Weights of a small image captioner.
Model: 40-pixel images, encoder arch mlp_mixer, encoder norm layernorm, encoder activation gelu, encoder patch size [4, 4], encoder layers 14, decoder layers 12, decoder activation gelu.
Training: cautious_adamw at rate 0.0017, 10400 steps, batches of 128.
Data: trained on photos with spoken descriptions (Open Images, Localized Narratives), 203450 training examples, 6.5 epochs.
Rows from block 10 of the image encoder of a small image captioner, named by matrix and row number. Rows with one number belong to one neuron. Each number is 500 + 50 x the weight over its row's rms, rounded and kept within 0 to 999. All counts start at 0. Numbers have three digits each.
After each neuron's rows are labels from the 100 images, of 14976, where the neuron reaches its highest value: "strongest on" is what is common among them. Only what is clearly more common there than usual is listed. The data: photos with spoken descriptions (Open Images, Localized Narratives).
# fc1: MLP up (encoder.blocks.10.mlp.fc1.weight, 1536x384), inputs 192-383
# fc2: MLP down (encoder.blocks.10.mlp.fc2.weight, 384x1536, transposed), outputs 192-383

fc1.1:550534461522587590592495489455566486462516514491541534500464491536483490461483545460481516538470556527510540485575546507462414475465486558574487530534482488624450482495476607533539500558569478438490418529495396409506446470401482511434593486523551504439490555579452524509560444528510434557492481508536500512533535450500432425513510610335437561504568578479513529480437453471418486482478594428455435476506533524586501461532552439546475493527464420555509497483569541512495606596524461602505603541377505577453467388588546524479468564461512547603483492471488619500479528392550428451
fc2.1:551536472483493504526549401476447435496519463528586446497555523528407561487468596547560539530479463490513555569610553483524546449494541504476475400576539515550446505481517559548450542511433458428493531598511404427467486465444456497455583498524490498468500525488570571532511423530561592517475520520452457491612564557499410416522523510465433513532506529405499481515529504484432497405479487464518493472463520594561456544440527526592511506580481563513447563550603573410531579389523578554532534482462406510453515490506460425488504528543503492511557410512471443451482448442539506496
strongest on: text has "sky"; text has "trees"; text has "water"; text has "clouds"

fc1.73:556504417500520515550475501532574543477463526498530505475463545553436585490525491479545486522567452526529463462493509509504424527551449495599577580555548457482483447504527558507506504521612518490462347532507513508468542534465557553461536499534576587510528519550528492471536559506473533528545428474501529465480485449567422590398467609508497535526535563484570534624467518521464458563487576464481574522456494395501543537533564460563470614517500410506560558502499509512503534532465500544518557513480481521437549509509561523524564489463489495532455515489521542525528530522529508398
fc2.73:448531559473549468404426537500447443489510560431519455551551468497569449519470562429555556573599536509530516489582534538470441468592406517526592508487477530421464568537465531516591471501597516517555552509448506456588520517515623557535494553441575486533521458546566497424438464531464569557535430464520576424482557555575522516476501552531503605567513505434431554562505473551418507391428511465498464496431509486520480561430499449520516473521504458516571471479541521446450500550493510503473452581504487498470435535535439594517501543477385535439517609519534524554545427533490542552
strongest on: text has "black"; text has "white"

fc1.0:558553472466498500632519522578560498496477449513594542628492482564510483470537527540504502543584642582541497608519575440534455577419526489550580507509581545496543551457503536498427423545496470467503515541485424401464476455413463485525612425516479501525502518486542459483520465497507501478502464470550561544518510533551494427574603511347422522543505516437535537544458422517475516487484489454510458417514468568472550426480541530556611502583440461571432565532482575550518495541510558534517610582582556556446516442546426518408474583508462458598435435454586511459511498485601494472
fc2.0:534457531495530565511522437539566500520528557463538488524447512510465546546505472529484508504507541574532553487578562511497548593562409553478438451478500564486505479586549619587499472525434497475560519565423441457500497453406486461534505615548559514473451501514558527484564351487516507531460426499411496465553542585548542356498559483410495487511477482515433516475540518453472555404477497515584434521515522575529549517416447491572485470583502493556414524494526517478481488477506427489496468440450493462530488514466478524442446567524401433517486466499500443450509447534495488492
strongest on: text has "sky"; text has "trees"; text has "water"; text has "clouds"

fc1.232:609456478469541559539469418504513440419528477486491389503476535529574480498491449594547436616483500488484477582522478467606487507512501476581468487494512516573468442509491527566412517557522514502487475474479435483517515530526387513509526551511556441474555474504515391522504494525591558505483451558512477619502563496583477452432558605528498481534541604494436614477516524601499491501480487504496533577431562519535474561548550436558471555519476538510439478512525409460511559439506524572539492364427484546408427601457560509482583579558527475463481496456478529462531540477554495404
fc2.232:559508530562536463547598514477476516525534557406601502552497496428563485578543562499531478548442510500527570402444509590487416472492447521474518468543471460459610471549608408570384433506413544569580376477474400500602491560544462469491466502543539487514465532587482444480452420463485529615469524523461391555534475507528549497563485403418489484566454462459441552561476521507463435486436455630501479507508503508512537497462466441504506453514491458478475486534481530552537483497476434529509514505421531470510504476581448520474522522493452518607523419391580507441519604487495523558
strongest on: text has "sky"; text has "trees"

fc1.348:528577548544578525490487577411513427471439536532489576453532515546561582512529431452431536564498587536559410464452518507431451469513516497523535403555448558411452524485519479441559555521530556484494540495509464567506471497459563577426539524477483514453491507432565545527523503507557588519540480541483473498432541512436477526450544536436492481572524523484507510528463523492541502554507608438433628526474442488622433491536423461440437467527527514510561425427507431627443469571466461434460505419445490477547607446591522451569569407414402502529527564443540506596522515506558469486
fc2.348:528528536588585456530578500366565479482564663467534518451474512473450585517546493390455496517474520436550490451471542485364501460564411543535552449480491522435474398579549502528554501512494500542501502436449472549550478532502526537503492498539613473479401495474557534519527485536464512611452448494344492530481622511466543450455517540469494531504525514499500543502499540474466443498444571529434492381585464530499473459491504405567394539490503526522485429503456397550489506408496464480497444486481509479557494468514539514488530505528526519520499585526489497501481589557517463520
strongest on: text has "road"

fc1.317:577554450471564531521544486583584549474525519503529529517471511515497527523547515565547449561539492511549493534538583509465465511547409540552561540541533427424531481500523551481513523500582488542430326501522537530527511539507538536481499528534556534501541493538500490497546515551527477558525420501505529469436508448553446603425436575500453576565548562481523537556503495524495409523502578519453576472555470507490537553475485424578454564497463481466523604515535568549509488507475455518498558573471516491487545550505516478482553465471546520584482551416493482494515577526571482421
fc2.317:435507525531631476395429580547530532486428576461513512476551466521534468544514481427539547567617563545532520472564537528446442480572385527524600537417477555388444583507455556491633482442546536543524550466425532503553465585536640529595495520471614538540444404506574473459439477496423507559502427475544532542464515510529526507495479577506468556478487479460425512523548457465451527418438495484502497504421516443493534517447448445538537496483476508494615499476507551461480513536510515490453464565517470483505414507513454569474531479472408514470513586530528549521543523547526524538
strongest on: text has "black"; text has "white"

fc1.589:510463459447528537500493465517554435499502499569508572464452501493481516523579458517513478607504487617469431466451485553470493573479495408547505482639496512542623598442506510564490504545464469468545494569563503614491496510477514496525508486476492523482539503427452499587564505550548539522529486564464546464585454474484500478494514482469439432516511569553499426509509539504519453425466505413527497456470437527476490522484520493475540583510439522547544559488521537527528425522533483441436590504540402460511620435476442488492557344440528523502540500504526504535501505569529537428
fc2.589:463512573547471387526570567375488555505534541487514562502462529410489489571454586433528427527542536466551588459469471497441459485570455373578502513505510460471463520476614376486518514485482515522504418495561518474509522582471545468445493438459483467442405514513545502560443571457419427573382544531541571515483534569525546495482532489549591456483496402477545534473422564442415396516444425526439423436586374484492573515457583393538505483528486499546436392574421472500544580452386615530604488543466459511523560500548596512527507469485485544456551542416547523521486514534445555533
strongest on: text has "road"; text has "car"

fc1.194:585487519443452499445499428432520444553511469576421562436468505453503459527474498579460547522494493559555471460478475418514487477481452570557569532532565527459535409487474542522493535481606478486508454504551537563511542526550487586447545538479539517450550531422453433526534561557464600519522520564559554555560480506557500561500409515537567538557494474454505544496384545525502460458496482467516637423548536498547570438512505510590570566585456488418541529499503394525482501440526476557464528490505510504388542509498709548516576501505559502457533551548490596470493509459517480492
fc2.194:545524525487512428537471524381540598524491622493501513470495569506436530515472506530499464521451522543521526529484483549404440417548397481530510426465563556517468421484524475490456467463466455470531446503519453475529537507568557569560459477604542523480451599437477502482499507538504536501417504508474549595506540501460522446434523523503526450498539413443454487597448509444447499431460397491485541462514413498567548402438511401543547595572476568481506468575566460544597506485534583525519510539487483475430502503495518556550607458537551556560489500607468551484515522439579455480
strongest on: text has "sky"; text has "buildings"; text has "road"; text has "building"

fc1.157:616465470559489528528590562518483571452477425598440537511469467481530484410421447512505453571471623547548440520484447413572470552523471495577565549512440481557553530501490511552418521582485523550458453541555536440480489448460428592494628539479568439514509514464502476499526563609498550556498506524478520446517500465479468434532574564468537515624531550536461620455543542570506451477454541503512540468462513508538556427460559484530535538541457445570516508499526473551505556495503516593507542429548492522460548547498460591466535592521470388447420601539521512467517503437429514506
fc2.157:599472436464524496432513442486558510442455469517538575550478476533505606537503437553527506455475474599495561472562531487496569622454448551507564543516441519490583460513538535532401415521518486525601501458474498460504508545471415433455521521546524494501479471484474455499535474455504537489500433472473423447521461535531504417546504468514592558529351587590455573465563541574426449467457537597495495505422626549527532493487470474540420467518519546471501507470498469541453465484571407476540453422503524506468462600496488490416499563562496409568443490412497498495456490491417572539
strongest on: text has "sky"; text has "trees"; text has "plants"

fc1.59:541558505511604559469498584415511434438410553539501566434513491575523551495580470499425551574467503563540441482437531513427449442496502523535512436574458589451465527493510498481544529490504531462500524463496444590469475522481553524444556565476526555480500494431618503537585452505595622585521465541464483559482535500469456563400504529453428453577532548448483460512484522478515476544558575467461615480508431466615487504535434472498443497469435536530551442449507464638465468600508449458507529451439446470521611412563500483555555452405430485514518540479520496602545492500525456458
fc2.59:521572524607609438499586556393568494445525586455556518469495495485487571557546525400482497596552518439530481454432498505368474489593438531496545477501479498417494481571569461502562500509551515525492496474488473579541450480487539527526494534487612455484406451501570502539475521547484532611430476505391541531475598498494574483458502538442534532538521516464509562501455574482442409467413555507452503373528478479492487517466540375551427552468471542536499399508384380494483545424470500513480464479466496494545529457472549498501519468524486498461490616459566481493461598563514468472
strongest on: text has "road"; text has "car"

fc1.491:572579474478543530520544481578538536466564496499541510481463507469525520521535517555542470544508485501539514525595571520481467499542394511570552496536551493444509458489512546523500509517556461550464352498518533545524518538511553537501489490530571530510566501519476487513533517547509463533512425505521491483446500451548439554448427508528451542581532573509551551581487495529505461544496567509417587444559468521466539547498491411575467592530498454451528601519518581566518497477455440508480555576465524486487532549541510486451582468432560522589497546413496493479505586499596479468
fc2.491:451511532522608479403448600539528538499440579458514496472555459506551451547516492446525541582600580537533539468570555542455439482571378515518595561409484553400455595506464554497623490425533552552528542455421540486581465588529639521595512520470619541557444388499578462473418487487416499549502421503538532507488535512536510493509485548501444544469482465471456502518531456466459507433455482505506500509446509476503546508450452454546540486478469499496595504495490557451488542552510502494445465575527477478503415497514452555466532478467418531482526570519527532517538498543526521542
strongest on: text has "black"; text has "white"

fc1.261:563535527532500609535554470556513513511444401519437552549460522516505544552536511492511585527561503575577450518429534495581448510390474542529554480491460403550501494445519537465556516620501462521560491529524429494393426445478504547437568481448534482424544524527470443436570484413626531466520528478585491510481495546517416454499523540414495509515518596543468567626409530636540461515348574528470457514504481459565494475532570518548460542497430477539452554480499489552464476592477367553526566467458584537478516547561488503463489567449476451567452483510582508402503504450502466448
fc2.261:463453476517457552497528534397498446491604605517503409517405494523509558540522398465402479464467460550493433534557503461448525492484486444524456477465538546526500488543465557445547503534518465468442487552510479488614531554528468453613409533524422420499524591504473494545561528473488462462619464535505460557486542518390460539511527499497587446415540599510475461547530459425526562563514469448552511490547547548533467545535490559504465562470447515450437511386511514517438500473536545434478544451476495437533428415484516540453532436511555618389466390591415480547411453407570508423
strongest on: text has "grass"

fc1.358:536590593524560506598596496516526461569454474521531471531499581459469439558500439450393538588461535472508596560550634530477536445528460473539516525439484509487534499390559586574595469540444511519538497570473500536454433435421576501469552528559508454516479469540444517565470474518478543596523491540506493585569442578597513475437543565413474516537480496534444510495464456494452485457451530513401568456446471493530443621440496422512534570554509470540437530519435534450539497473389568522519512499474484559485455403543503536464511522397439408573436612446520435468500507448489383458
fc2.358:530529451538623545567518520572478431510617583473537534469606449567452494436518482472399579476438538421489472426506493524504537424491394606449535501445470560516486547479521553439495482477445521615458541490362504592504385515503548474490450482558592442531509443541582513470575540461468609567509495469387424552562502376453529575510452452499462521491504524563456484533589473530535511489547500571518627417536498531535394553463478502545497594522470497502530512490480517511456556429548477447445513532417513478529457439537482448553511446517532467508525517492443500512539558529597463440
strongest on: text has "grass"; text has "ground"

fc1.628:496541497474500511438457448431462501531535449526491494558507566438533577516534532530481453613488470541566519476501392406488463485515399575512561492517488474445444424489389487485484507535539506480512483583576418520510547526542540563379522584478577406402523518498485452513496465529546525513481574576554441548500477503516485473427531514569570503496593474460471641620474574515428485424469489509571497513515618445554475518503528485614545527589490530484419527545534458515533577453442516618510561424423509573400437554533560513476500541456576490454527487525485538533497431426513460477
fc2.628:551497579507512496397543497327433556546516582468406507577494541461457454491537510474498481443476502482547603478512511481499525522522312549507495495414534533454448421524589468475469465531472464473484414535545505485492535486533476560484491464449642421451504601470434495430439457555424486459469518460457553457518562533479592474432504542563568532482517457501510581636369511541530386453436494485451441462491515418546539456375540468467476515472530430480486451528434419482531510483458569516473502493464584548476561523517637497506524508479503539465500591539484544487489495458511558448
strongest on: text has "sky"; text has "trees"; text has "buildings"; text has "grass"

fc1.576:464444499471514489703518505575556494533526479572464555479496534512482450494441515478513512509473642528480519569525576575544515430554429464528504506490597504562515604368562579453550482495468513472598474529514481432509511493428490450504576459554515482538521524427506451478546480533496576528551523501484469586612477485559512545486436507481487492508531504549546507591450489489456394504451472491481470376470454527531494380507575503505525565486466554430521453536472549499536495553467455476555585583520510444491585485531436554441590529419538516614500450433540515452565528429556478486
fc2.576:484533464475490559638489450617518499516549575485541603464511534512501433415526515536462505468474545475602484406478557516567509492503440400481461448488409519503527560474586471553431516490430463600510532568480512546431436517375551478467495448508540524471457502560503468535549502447464491521410586533432480505564485499533553505541487453456446408512551462610501524480564458490508526513549446563522499450528378518456459506466483520438529504588458452515484539547481596643548536587422459499522576536434525532581544394543621455536472478462453511559530451492498532506516528479496454524
strongest on: text has "sky"; text has "water"