Rows from block 10 of the image encoder of a small image captioner, named by matrix and row number. Rows with one number belong to one neuron. Each number is 128 + 32 x the weight over its row's rms, rounded and kept within 0 to 255. All counts start at 0. Numbers have three digits each.
After each neuron's rows are labels from the 100 images, of 14976, where the neuron reaches its highest value: "colour at peak" is the nearest of a few named colours to the mean colour under the peak; "strongest on" is what is common among them. Only what is clearly more common there than usual is listed. The data: photos with spoken descriptions (Open Images, Localized Narratives).
# fc1: MLP up (encoder.blocks.10.mlp.fc1.weight, 1536x384), inputs 0-191
# fc2: MLP down (encoder.blocks.10.mlp.fc2.weight, 384x1536, transposed), outputs 0-191

fc1.271:158117135109075115147137161097148146137156173140121123132175139118139186132150142129120080138141118144122173141189151179096073119077067152109149121124120114123160113142123125105074135129164119185160168164119115118103141153131166145095120107139111141137188134124195146192069149182128146087157158196156175156187123134091129131168113102132120151132105082163121150087085090155117158149157069131140152072107129150146194119089172117187120114137133132162058132152109098084093121163149161127185122081109152177144166121112139112103115117184097157177090153115139161125124109114132132149
fc2.271:116102141118161167123170170169136095126092104158187158174122137124152160140173142079171166087137104158114179123166098099193097169160125152104185121153114168092099094110084108145062104130151138129136139144150107122116144120107130102119141126163086113199142083123133142082141120185186154122175146113103145127193164135084133103125146100139164118167125073173131111116144093117146137121188084124072139191090131124139141128106101158127140151171131129123127113138115113139193146079155156094121051115102113109149099179113125069133137121181099132115130130101124107088209094140145140164
colour at peak: white
strongest on: text has "sky"; text has "trees"; text has "plants"; text has "grass"

fc1.423:090137107136109163073135094089130139128074093196109126106132125079202137156134142168093123108153119147171140134178166123154103135137104184092138111131128100156097162138106091119138164151171122117128187181135120124158071095144123123069071156155130075127153149152103128126149120144074155117105025116126175124136212122120115103105155158123136157080136071106127165087131135156167125120168144127088146118147122165113125145130134158156090193155117152135048152119083092143148147166095064144131093130144157122120119176120130133105190121118106151127177089129111124096152088059129144091
fc2.423:126145130140137184138141110157127126106033129164128155117137111104125129208096132176116141113134173148140130149096096116148140146178097149102108107107114120094138113115134095210135108153130169169149117117133169121136083107138119209087092132165155074152184069145094148147157093118089149127125088095083207100127173153117164100133112188102142160093126127149171158127121113111140163189141175144111072153073147146157144150063172096145082195112087149122125104108118093159118130114108073155149115126118112127116096172134069152115161122143042135122163107130090025073134046115117167098
colour at peak: pink
strongest on: text has "text"

fc1.533:158171173103119129164106129084150141113139162149115190097120187098188161132119120136160155138166094079118119119121176062180114136100170143105150173195165122133120148144149084117091164143093133116097145180090088198141114072185105110169114135115077149087150170176199112180156139171181098137095137106143158164111101116108143142117125157158180101072098151084085108162152224122126087159138118112119178105146128112116102091168188147112189102133125115102163173127146147140126142169112109131208157160078144126128115126125123094131111110106134123116164133146133154098124156154158136141
fc2.533:092100099155098137113120163159106142133067148153108151193133061065091072134172147091140073152049127173149128107130140077112155120119098118157108071121092170111119099166087113085188079128144133129109087131201110065193170160074170106094112150155140085130054106114129120159090081154120087123146142115137117149117134078093106158136081066121113130117103091119113118098131112112082131155143120134138115100140148149192146104133163078178110108127095154153158158096068094158128120200098135116137159119218152098122089140156143109136140130097122121157127081175193119175126077106130139204
colour at peak: cyan
strongest on: text has "sky"

fc1.407:104110162138145112167097107104121119081107153140106115129127178189120122107145148096119128121157149189132072101122158164056124145147150104134105157158119148092131124138112185101099133139175108125087133120119187225125158132140155120139122194161092134069146100192114139181126136149161156168183104169129134097174163161150162121135135152074151090159140108104115116082149143125170113132131141104148090080080121165145121137110096124136116161111174130103145174132124134081192154154115152150123110182093148212153130111121220186175167055088146126105109179089116166124158131146149087129
fc2.407:158176136099144144115119146151112139112058151150138112191162124092102142138157094189119134115053156137142098083106134145059141163165108139166118096141082142055124060151081100156187102132113104206119064108145133138156111125175182160135091135106169124088153102122172135169076093154131067102118130169105204151175168117173058191176116112128095183102135099178142112081145079111128144173148135141126087146145140118114080149096188092158099132123105155142144130124127130165148136115167114124150168154166122133119125174171115101174127081175109122133135120120120109147142106153112113137
colour at peak: pink
strongest on: text has "table"; text has "wall"; text has "standing"; text has "people"

fc1.111:154142118111117060123126145147203187130101159043145158210129169139090147122143164091083097158139116136135139152109135184118103145097106092132150115133100123149148159118119107098113146141151099140081061136182090138074089179150172099122108137094125171066140153176128134126113186195146099115111141110148133195132153099090109114146149177191170105105113133147125121114120179154114163172154110100081215122154083123150082150136123165174119117153105160117180077166151073042092167147023134163124109102112106141151146134136091137131137143120130141088196137139129183244146194124152101120
fc2.111:117145156124141127117150135212127145105073135170102127133131169110127136127167127132136071157120136093151126116158161152133159153091150101133079116162164105139156153105100126107106128141115099116168090152138086141117122078145149109137132126117217155125179180103136080139202097122169114112138152096137168175142138155099135129156156153148114122165166180117164116174168145101091167114071142089137114215163160137175100183137150146172164160127059143073182078153134078147134168134068139110082097136100066106172170129122092148115100124119194167085168060175096118128097172146122153173
colour at peak: white
strongest on: text has "people"; text has "trees"; text has "sky"; text has "buildings"

fc1.400:211138141158111116124078048111163163140080117141120128152116101145170145111156131126097073117121114076140091186127107136100149069108112144210129042178144095143128132105115142100184125152148094099108105136084166149204157069143131104097150187108119150066168134178119116169146135102131117119099110100173160145146120126170113065119117116075144094118157141138122061212112157124135134088087144146163134149115115162084185071103189128085176122120120132149162164148101156169082183114159129117112173129115121186068140096080135117103129093102122166121107160141161139104088137106111068134
fc2.400:174154174105172087139107105178140080096089126174143154104117098127145137152113173165118114107153096004179087062113053149109147088092099127146105149135174146096157136079112124121167094136135092159146095167086114193140059120105142088138165141136123138087127093142185085138124189163127149120106106097085135129181163142178118101190102149092199076087194131080157082158133147130120131147058169169137145122106093138115201111046140130083146113109130127159140181102157121173139143118171089130102148154112115136076136098059134133119148113155098119091118115098113105083107105151084122151
colour at peak: black
strongest on: text has "guitar"; text has "holding"; text has "playing"; text has "musical"

fc1.759:129156114103109085071142026103161116112140137120119184084142175142125125153124201092144167145149091108148105147158148088149133112086077165106126128194101121158095158118150112097120211132089143173140117180139178217124152098116108092180110138137150144129095135165130162136183153091150150110154061140131104121181103112137153110127114070176210090096156152084140102143111112116159138121112123137151155149124156110055127134109137156125122057155122097138148147123086102128161112115116123130140150136151146131068087107070145145120125172124062122117187110201159148153090139176152143131
fc2.759:121172125132098117128109100141129154054135150142114108132148144087102153137147121094130092172135182103134124149172175144154179193111139196085178109147098094113107137071138158143153169097058148128151081149129097125188168093141127156102106154139146169139154195147132128177191098086204115091138134127114205139152133152108139151076136135168135139168176152120104110139154175064160120154148129110206061185143169074125167154113186142142074088128089134117112068081116082135191176124110188148134133146099094092074120068121112110103130215102141131089191066133149162210143150163106168136
colour at peak: blue
strongest on: text has "wearing"; text has "blue"

fc1.284:173127211156140116099113126125131121142125136109091114144098068142118144151131124138138113117065167096134143126091127126162152134101130129068125138179164091145138100131143102125135073101108099134128063124069133116173122074160098103116100195087130128157158164078122137123101074140091103187060074141153118162107120150060117074107148124058094179211142150088056100173102157191172108131128164129105152190112145098102138122133111161076136118114101134120150115221162126081128138096158097088106145126098132138101161137077109111044078141109127163090197150121200154134158161104110133041
fc2.284:099139141096146028103147030132124126117097116089138133116108164132080132134106178131144125180186097037113126139087152153136113101143139135066115137142100064148147176073124143127088180155111134157117090134110075144092209132113064107168170098191158153098130146130164088115136169086149165156099118133129139157165118166124171156136121120156205114130196122130198177185137114108134165119074184157142155116116124146104154155105146130114173105151093134145132144144097134077168174071039119189135185165068121132110105100150096147154082075144116125123122145107118130079122135137152158136
colour at peak: black
strongest on: text has "lights"

fc1.49:079136171071136137121158136093080138139159098153152130084151126190151146117138116037147160155117159203154168154114172106116114134104092091141135137194117104144186100114163116135077070156106111122134152118132097111164087111133107097143189184150119089131150089157118166113151117101143115125105104183142141109098138096136151117093135126141162127098122190049181163133160145136165138104103075126085099156115090105129147132151117148097122098246125169131143132113167160109157136124101117117122140136109150096141085146067127130134134066170134141096130105150133150104069083107184057145
fc2.49:090051136133147124149092140160155104115096121145151085132142099088126107089153103147119111104081118067072127102129098087118182105119129139106097137110132121122056144154096157148146101169101127113162101112149167148117174112128107121111145068177148130119112175080158046093168123153106116158075114130121147113136122176122107133147105087074045095048119122119131130146154108099144177143092173126131137159150176093121131111097122132119105189066140092100152099151100142141094125118130133128154170184108126131148092158128118108177122142138109123155092159105139099125147166125139160095
colour at peak: brown
strongest on: text has "plants"; text has "grass"

fc1.326:164098141162165122124095128095132131122116160153151138112140141148150059119129129144102071164133087068123136146116160123194112079059163089128135081123113162145139161155187102131127084121157159064094182163138162134126103114192144148161108112161170193129123136113133114110163120168103093174138148052156118152117138118164099119164204073129188077110122117099076111116110127110118098111135161111122110114094099139102139094194117113115164120124077112087150084182146132097073142107122096104108100097179158127131123178124181150124130108153178145085065147108105139111119136072120157133
fc2.326:045092086149171119115125052119140145111130127087119109073156159092129082089071153086088139119117124126102151157128161033127112078141146110088098141092124095146101147132161121130110188145131138077118192086158184058147152113163132101195165098148081124145112118153125122112135118095092145162146165155092148097112127181127100156123138120128118105053144107065162154156160118102188095092146149125119156099109112108114105112105109139119125133157169123157069101165116123164142134109109105188203126172171188136141040162194105115195093129140094123161089161103120125144166126172153124103
colour at peak: pink
strongest on: text has "color"

fc1.461:095162184121169129084145151084141125155143109156132123109109132149091122122138133053133179146145170183121129149123147101089109134116123088170132154162078127185133113155196095114080071150125129148094127116136137089187095108129107100125181181161108122119126098152106136133157087125111113109091102179138141116106171099151143116109134118140115130095115199039184132120138122158145143096135162112112115144139092104156140118171127148093110083193120149159153128128146174124155163116106111125127145143097158092150054177065111100169100071141119158093117105177171178093059116100159056147
fc2.461:059080148128114155138112136130190118100119111145157061111142101075143118088175111124129123115091147093088134123150121090117170104137106141104077126146124125135089124152135157137156101165082140091168114124164118148125188094156141100129145123209145143147100183058171010089157122147090084141123116139144127139130092192135107138122092047110072148074103153131114117129193062106133141100088177124140127138148189084095101118094129140144076157129133118127128083153087136142084133118151168115164180189114115112128088170129108096168081155132135143147083134133194118106130173097128147115
colour at peak: brown
strongest on: text has "grass"; text has "plants"

fc1.48:142144130166132136107113124127124120108140098157145126168077135127140156146171167134132177097151037117121098147072163153164103116171126122172134133122118134101150175166105131100132118068135134162137186175142147140135078111152174126106148103115110092134129134158158159135103100136124179174226161150100138132128103136146158104118122155201164154103053099178131106158109125135134083124183078144046136154176123149080126105123118117087083123143150140186068097099102140074179089146072091105180148115134174160082123171108176169140095052163123133179136108137129120153162098137118125106
fc2.48:146053223071200156159092175109101174118173173100078142159117150140065106165097143143159112100114141136188139117172127145093133166109213102080170165125081105114103118060101158149162107166132150119155115141059130139142150143095102102152157113155114192105129094078160111116101137166187128098112167137133175099171162134138077147063118163127150126166182144122120143103129165101117133157101157144166161097123121086115146174102143118101148110125113142122125125197157109145137157102125139100128101129116139154180112110136123077109110130168121148098125171082180111129118160153154196163
colour at peak: cyan
strongest on: text has "sky"

fc1.493:126167149176099096127144106114114144123123109117115128155148164125120186143142157145152167174184069130117113103096112086162089135191096117120147123177134171119117165125108117093069165175101127129120195187156095211104080167150112148148105131127097119089137169167158143181180128152169167136069153110107173110146122089156178164148117123157155144089101158144145083146098149123145117130135134117080125140172080152093157114158160116134087078129148143091101081119119079148136095151085142154169192152079134131086075105110191192135115119153142130165130106172126154179095124175142124155
fc2.493:120094188144138092149120110145120181125096158118104145156152121137018121165146092134152070189109214112135166134135135154149152184115167145072109126135078041130117099112092120100133104124104168149148092135150107105176137086127111111133122121135166144142124158139107143140099137171217093095113136114172138168132171146113106148060159163168111117199186083106136121096121165116163160181159164150157141129149109107153179179132165150105160074113117141101154146112142116120187162050076126112132118135114167155141105054114136058094114182122123088117152123130131140157123115156150166126
colour at peak: cyan; blue
strongest on: text has "sky"

fc1.532:096119136130134120117127146093175140141121154126106133123155138168143142139118216144119165105083074126115106112075112153088148143078187119139137121107140115165182195102191134093162150113111125089180161103097153105150114101162140111169078138136083192166124127088147142142158178116161128060091215140147099147115124123164205135152176103112107145139138156141104137159159175159056063167089135147153191114135142080132125133174132103154155116139099068143104127173085099186105079152147126087130124117138141141114164116108174179098162100141137168077150077202153151164061191161140135134
fc2.532:178133123213111115099150132147114130163097148121198123074126094137178136136136135094115126097142090091079122141142110146135112117131099133167146077088148176167141117110086164099150157115163125148053156095184120094106149148075144161175094130171149131118153130140116135106202135128136166171133146148129151094093133120140217123146132027090136085125115170086077113139142068196128084096180127123081116144153116114094133063150103095143133107076120079174137153100137184107152065147128187115118162086152122121137165089178150158111084153143143205134132107195170101165151099179128089141
colour at peak: purple
strongest on: text has "flowers"

fc1.81:195198131105211108067151142130119076157140093139092127171102175111150108134138129117159090119160122109082194156147148121120110145158115161143136189127144152130134174096117120111138151131118102182136184154070168112136114072088138155100177058132144141114170142125169090158179122122109169108075153124130190118116146097115131120156099135106164098132123127121141154089124087135178139114134143105113120146132169158168149050108169092104130119113098129179101147111089204126111163151173114158134141157177157131147102107112193140082150116152094148107122161151166113135161116152154117133
fc2.81:125148196097118185146156143078161160142118115106112088126129134135123136111103122148179136158108141128087165165137156120189063124155103132103144124102139120154129101155180150132107133179141156079235198097131082156103152107163134147125157047172129102154131130090159076120145186143073121136152093129132146114135094183122148091117131102133140173129072140126142174138101143096117150093142166130113130114174113102105140159093167158097100126098196149137058118167160166080078143153107144171140107124086133119134132113075157160115107166121133125137115137062112141132159125102211150105
colour at peak: white
strongest on: text has "sky"; text has "water"

fc1.280:183142155073191129109064136119159184129062089074138096139075139123142149111126136139119078138148101161150116137154130162066169147155160126168130169130102094181146079153118188139142151116145096140126129160075204168073107146134144155114150154129093192092099109156100149119116138136129109141127151169156094113113218094126119072065136161083157127155142155126119093095199120172132119068139136125141138089086089144135150134141076112128126108128148129085148169092174156129169111137156129139074098121087150135168134097122181118139156135082156131154095148105128174158106128125168129148
fc2.280:126183118116173121119087156161099127077079113159121110131119113119091099085120092159168093077120113156136135060207152166071166175145060108146164106131116132126103077115137128151175135156125120145114117121089109162076072152111164113173073161129136102109149124139158149124085165124159090124145149159066154120120100131195087095089117139108128125155163121125133088006205088121160151127162108137154081098089093115116139190089125105136078057179154179092138157064163161087155152129188142125097107117136156095123138108117178165169171074128192134120109096088139117095143077124081107124
colour at peak: pink
strongest on: text has "table"; text has "wall"; text has "sitting"; text has "chairs"

fc1.526:140141147044139114093110092086168166142155105083095114105122136145123174110128100137121125217135124189167137139119146092121115150133108093095130146164059132211146126114171041075145100114092113119127144149089203106106105135110114099142093152118072102157067162114101075122197094113129098079115115131140102129082103135144137154104127128115089160161163148113133143160172123110118104131130105068108255105164101114096111138133112143083123027112126137120068124172092113070141096157104096115145139104096135094082101093082169082073102107080080118100168100137102162165119131116207144132
fc2.526:148061117124139141118148129142088112134171137073141143119110105131140122110088140123174117098102114180101131088139119154147108165124171137108172120146099148116170124122140133132092097159116161133111159101088186131069175168082149106177124087198083127160082117024181085061148159110126122121103146177146113077152099157124099132154107139111152129154152093121137182098182080120153138092123131137055189143094150124103118132070137104211121192203129162144120124170156131112138159119152227117143137088118109100134117133190143091106139130128110102147083166089129059107130075167093114132
colour at peak: grey
strongest on: text has "trees"; text has "plants"; text has "grass"

fc1.54:107179116170149109173124120112151144119156154058113138149136146164127117179119114108108141137219156108074090132109141111146090087112142135157167175146166143111154160157138127139083105099094132104137135148142125088112105087106099086106141133137094118146119184137133103126118134126142128164071112121143178081164105170081156087144115103118121144063129162060145096194121108166148099151110154108098144131170110159102081095133151153129160134161235103145123134136131131144111164150106036153136125139091123104140100163149151137131119195171085152185154198097127099120072124092145123091
fc2.54:147098163114225131153141157088137190101089168116126107123125119032071109127043145113178110062102092085131168115139132123101123198144096140076130121116093150148088044096178143162122070180143197150151164169077139073092160122093109155174139153192096115114123118090135154122101188164112129126066170168088129089129138119133131140088130120134133161155150149142109134099149142107152142092175158145173151125106112055125141156073158092158103063155092134169127148134128152154181135124149188120132151102119094150105107131113140116133155099166152147082094123110186121106208074083115117096
colour at peak: white
strongest on: text has "trees"; text has "sky"; text has "buildings"; text has "plants"

fc1.765:087121178104166126153101124111111138101086107146122106142105151165098174107153133120103132113153137171124046143137142170075169144124167124166125148121134163068148114130069188129130166108147080131090124162132180228153150134130152099109174170128093173120117123162130135144114118096114133202144127174120107039186199166130097093115142172090149133149143078096127049117133121099150089114089142132112137101116086153107147131124063115116078132118169120106143156149171181147188128112173104134114156163069148153157156135099185117186162130088163122061117183097128140171126117133146064139
fc2.765:156166143075151144144110119163123139104052122166147091162161130088119132104144098170118140090091152123130085088144132141081168152118111122187147119121115098074137087110118097149202114098088081170112076098151130166118100124144188124119086164118147128124169097139167135173050154111133086112158122173103209108146119160192089132149075131129093144113156098147124108041162088116169096184167098151143089126094119133069109166061158130133091132142167141128114152092172164155176153141207101149127169143158128115106120108120142107159134106149113095130112115116109080124148097159100100150
colour at peak: pink
strongest on: text has "table"; text has "wall"; text has "sitting"; text has "front"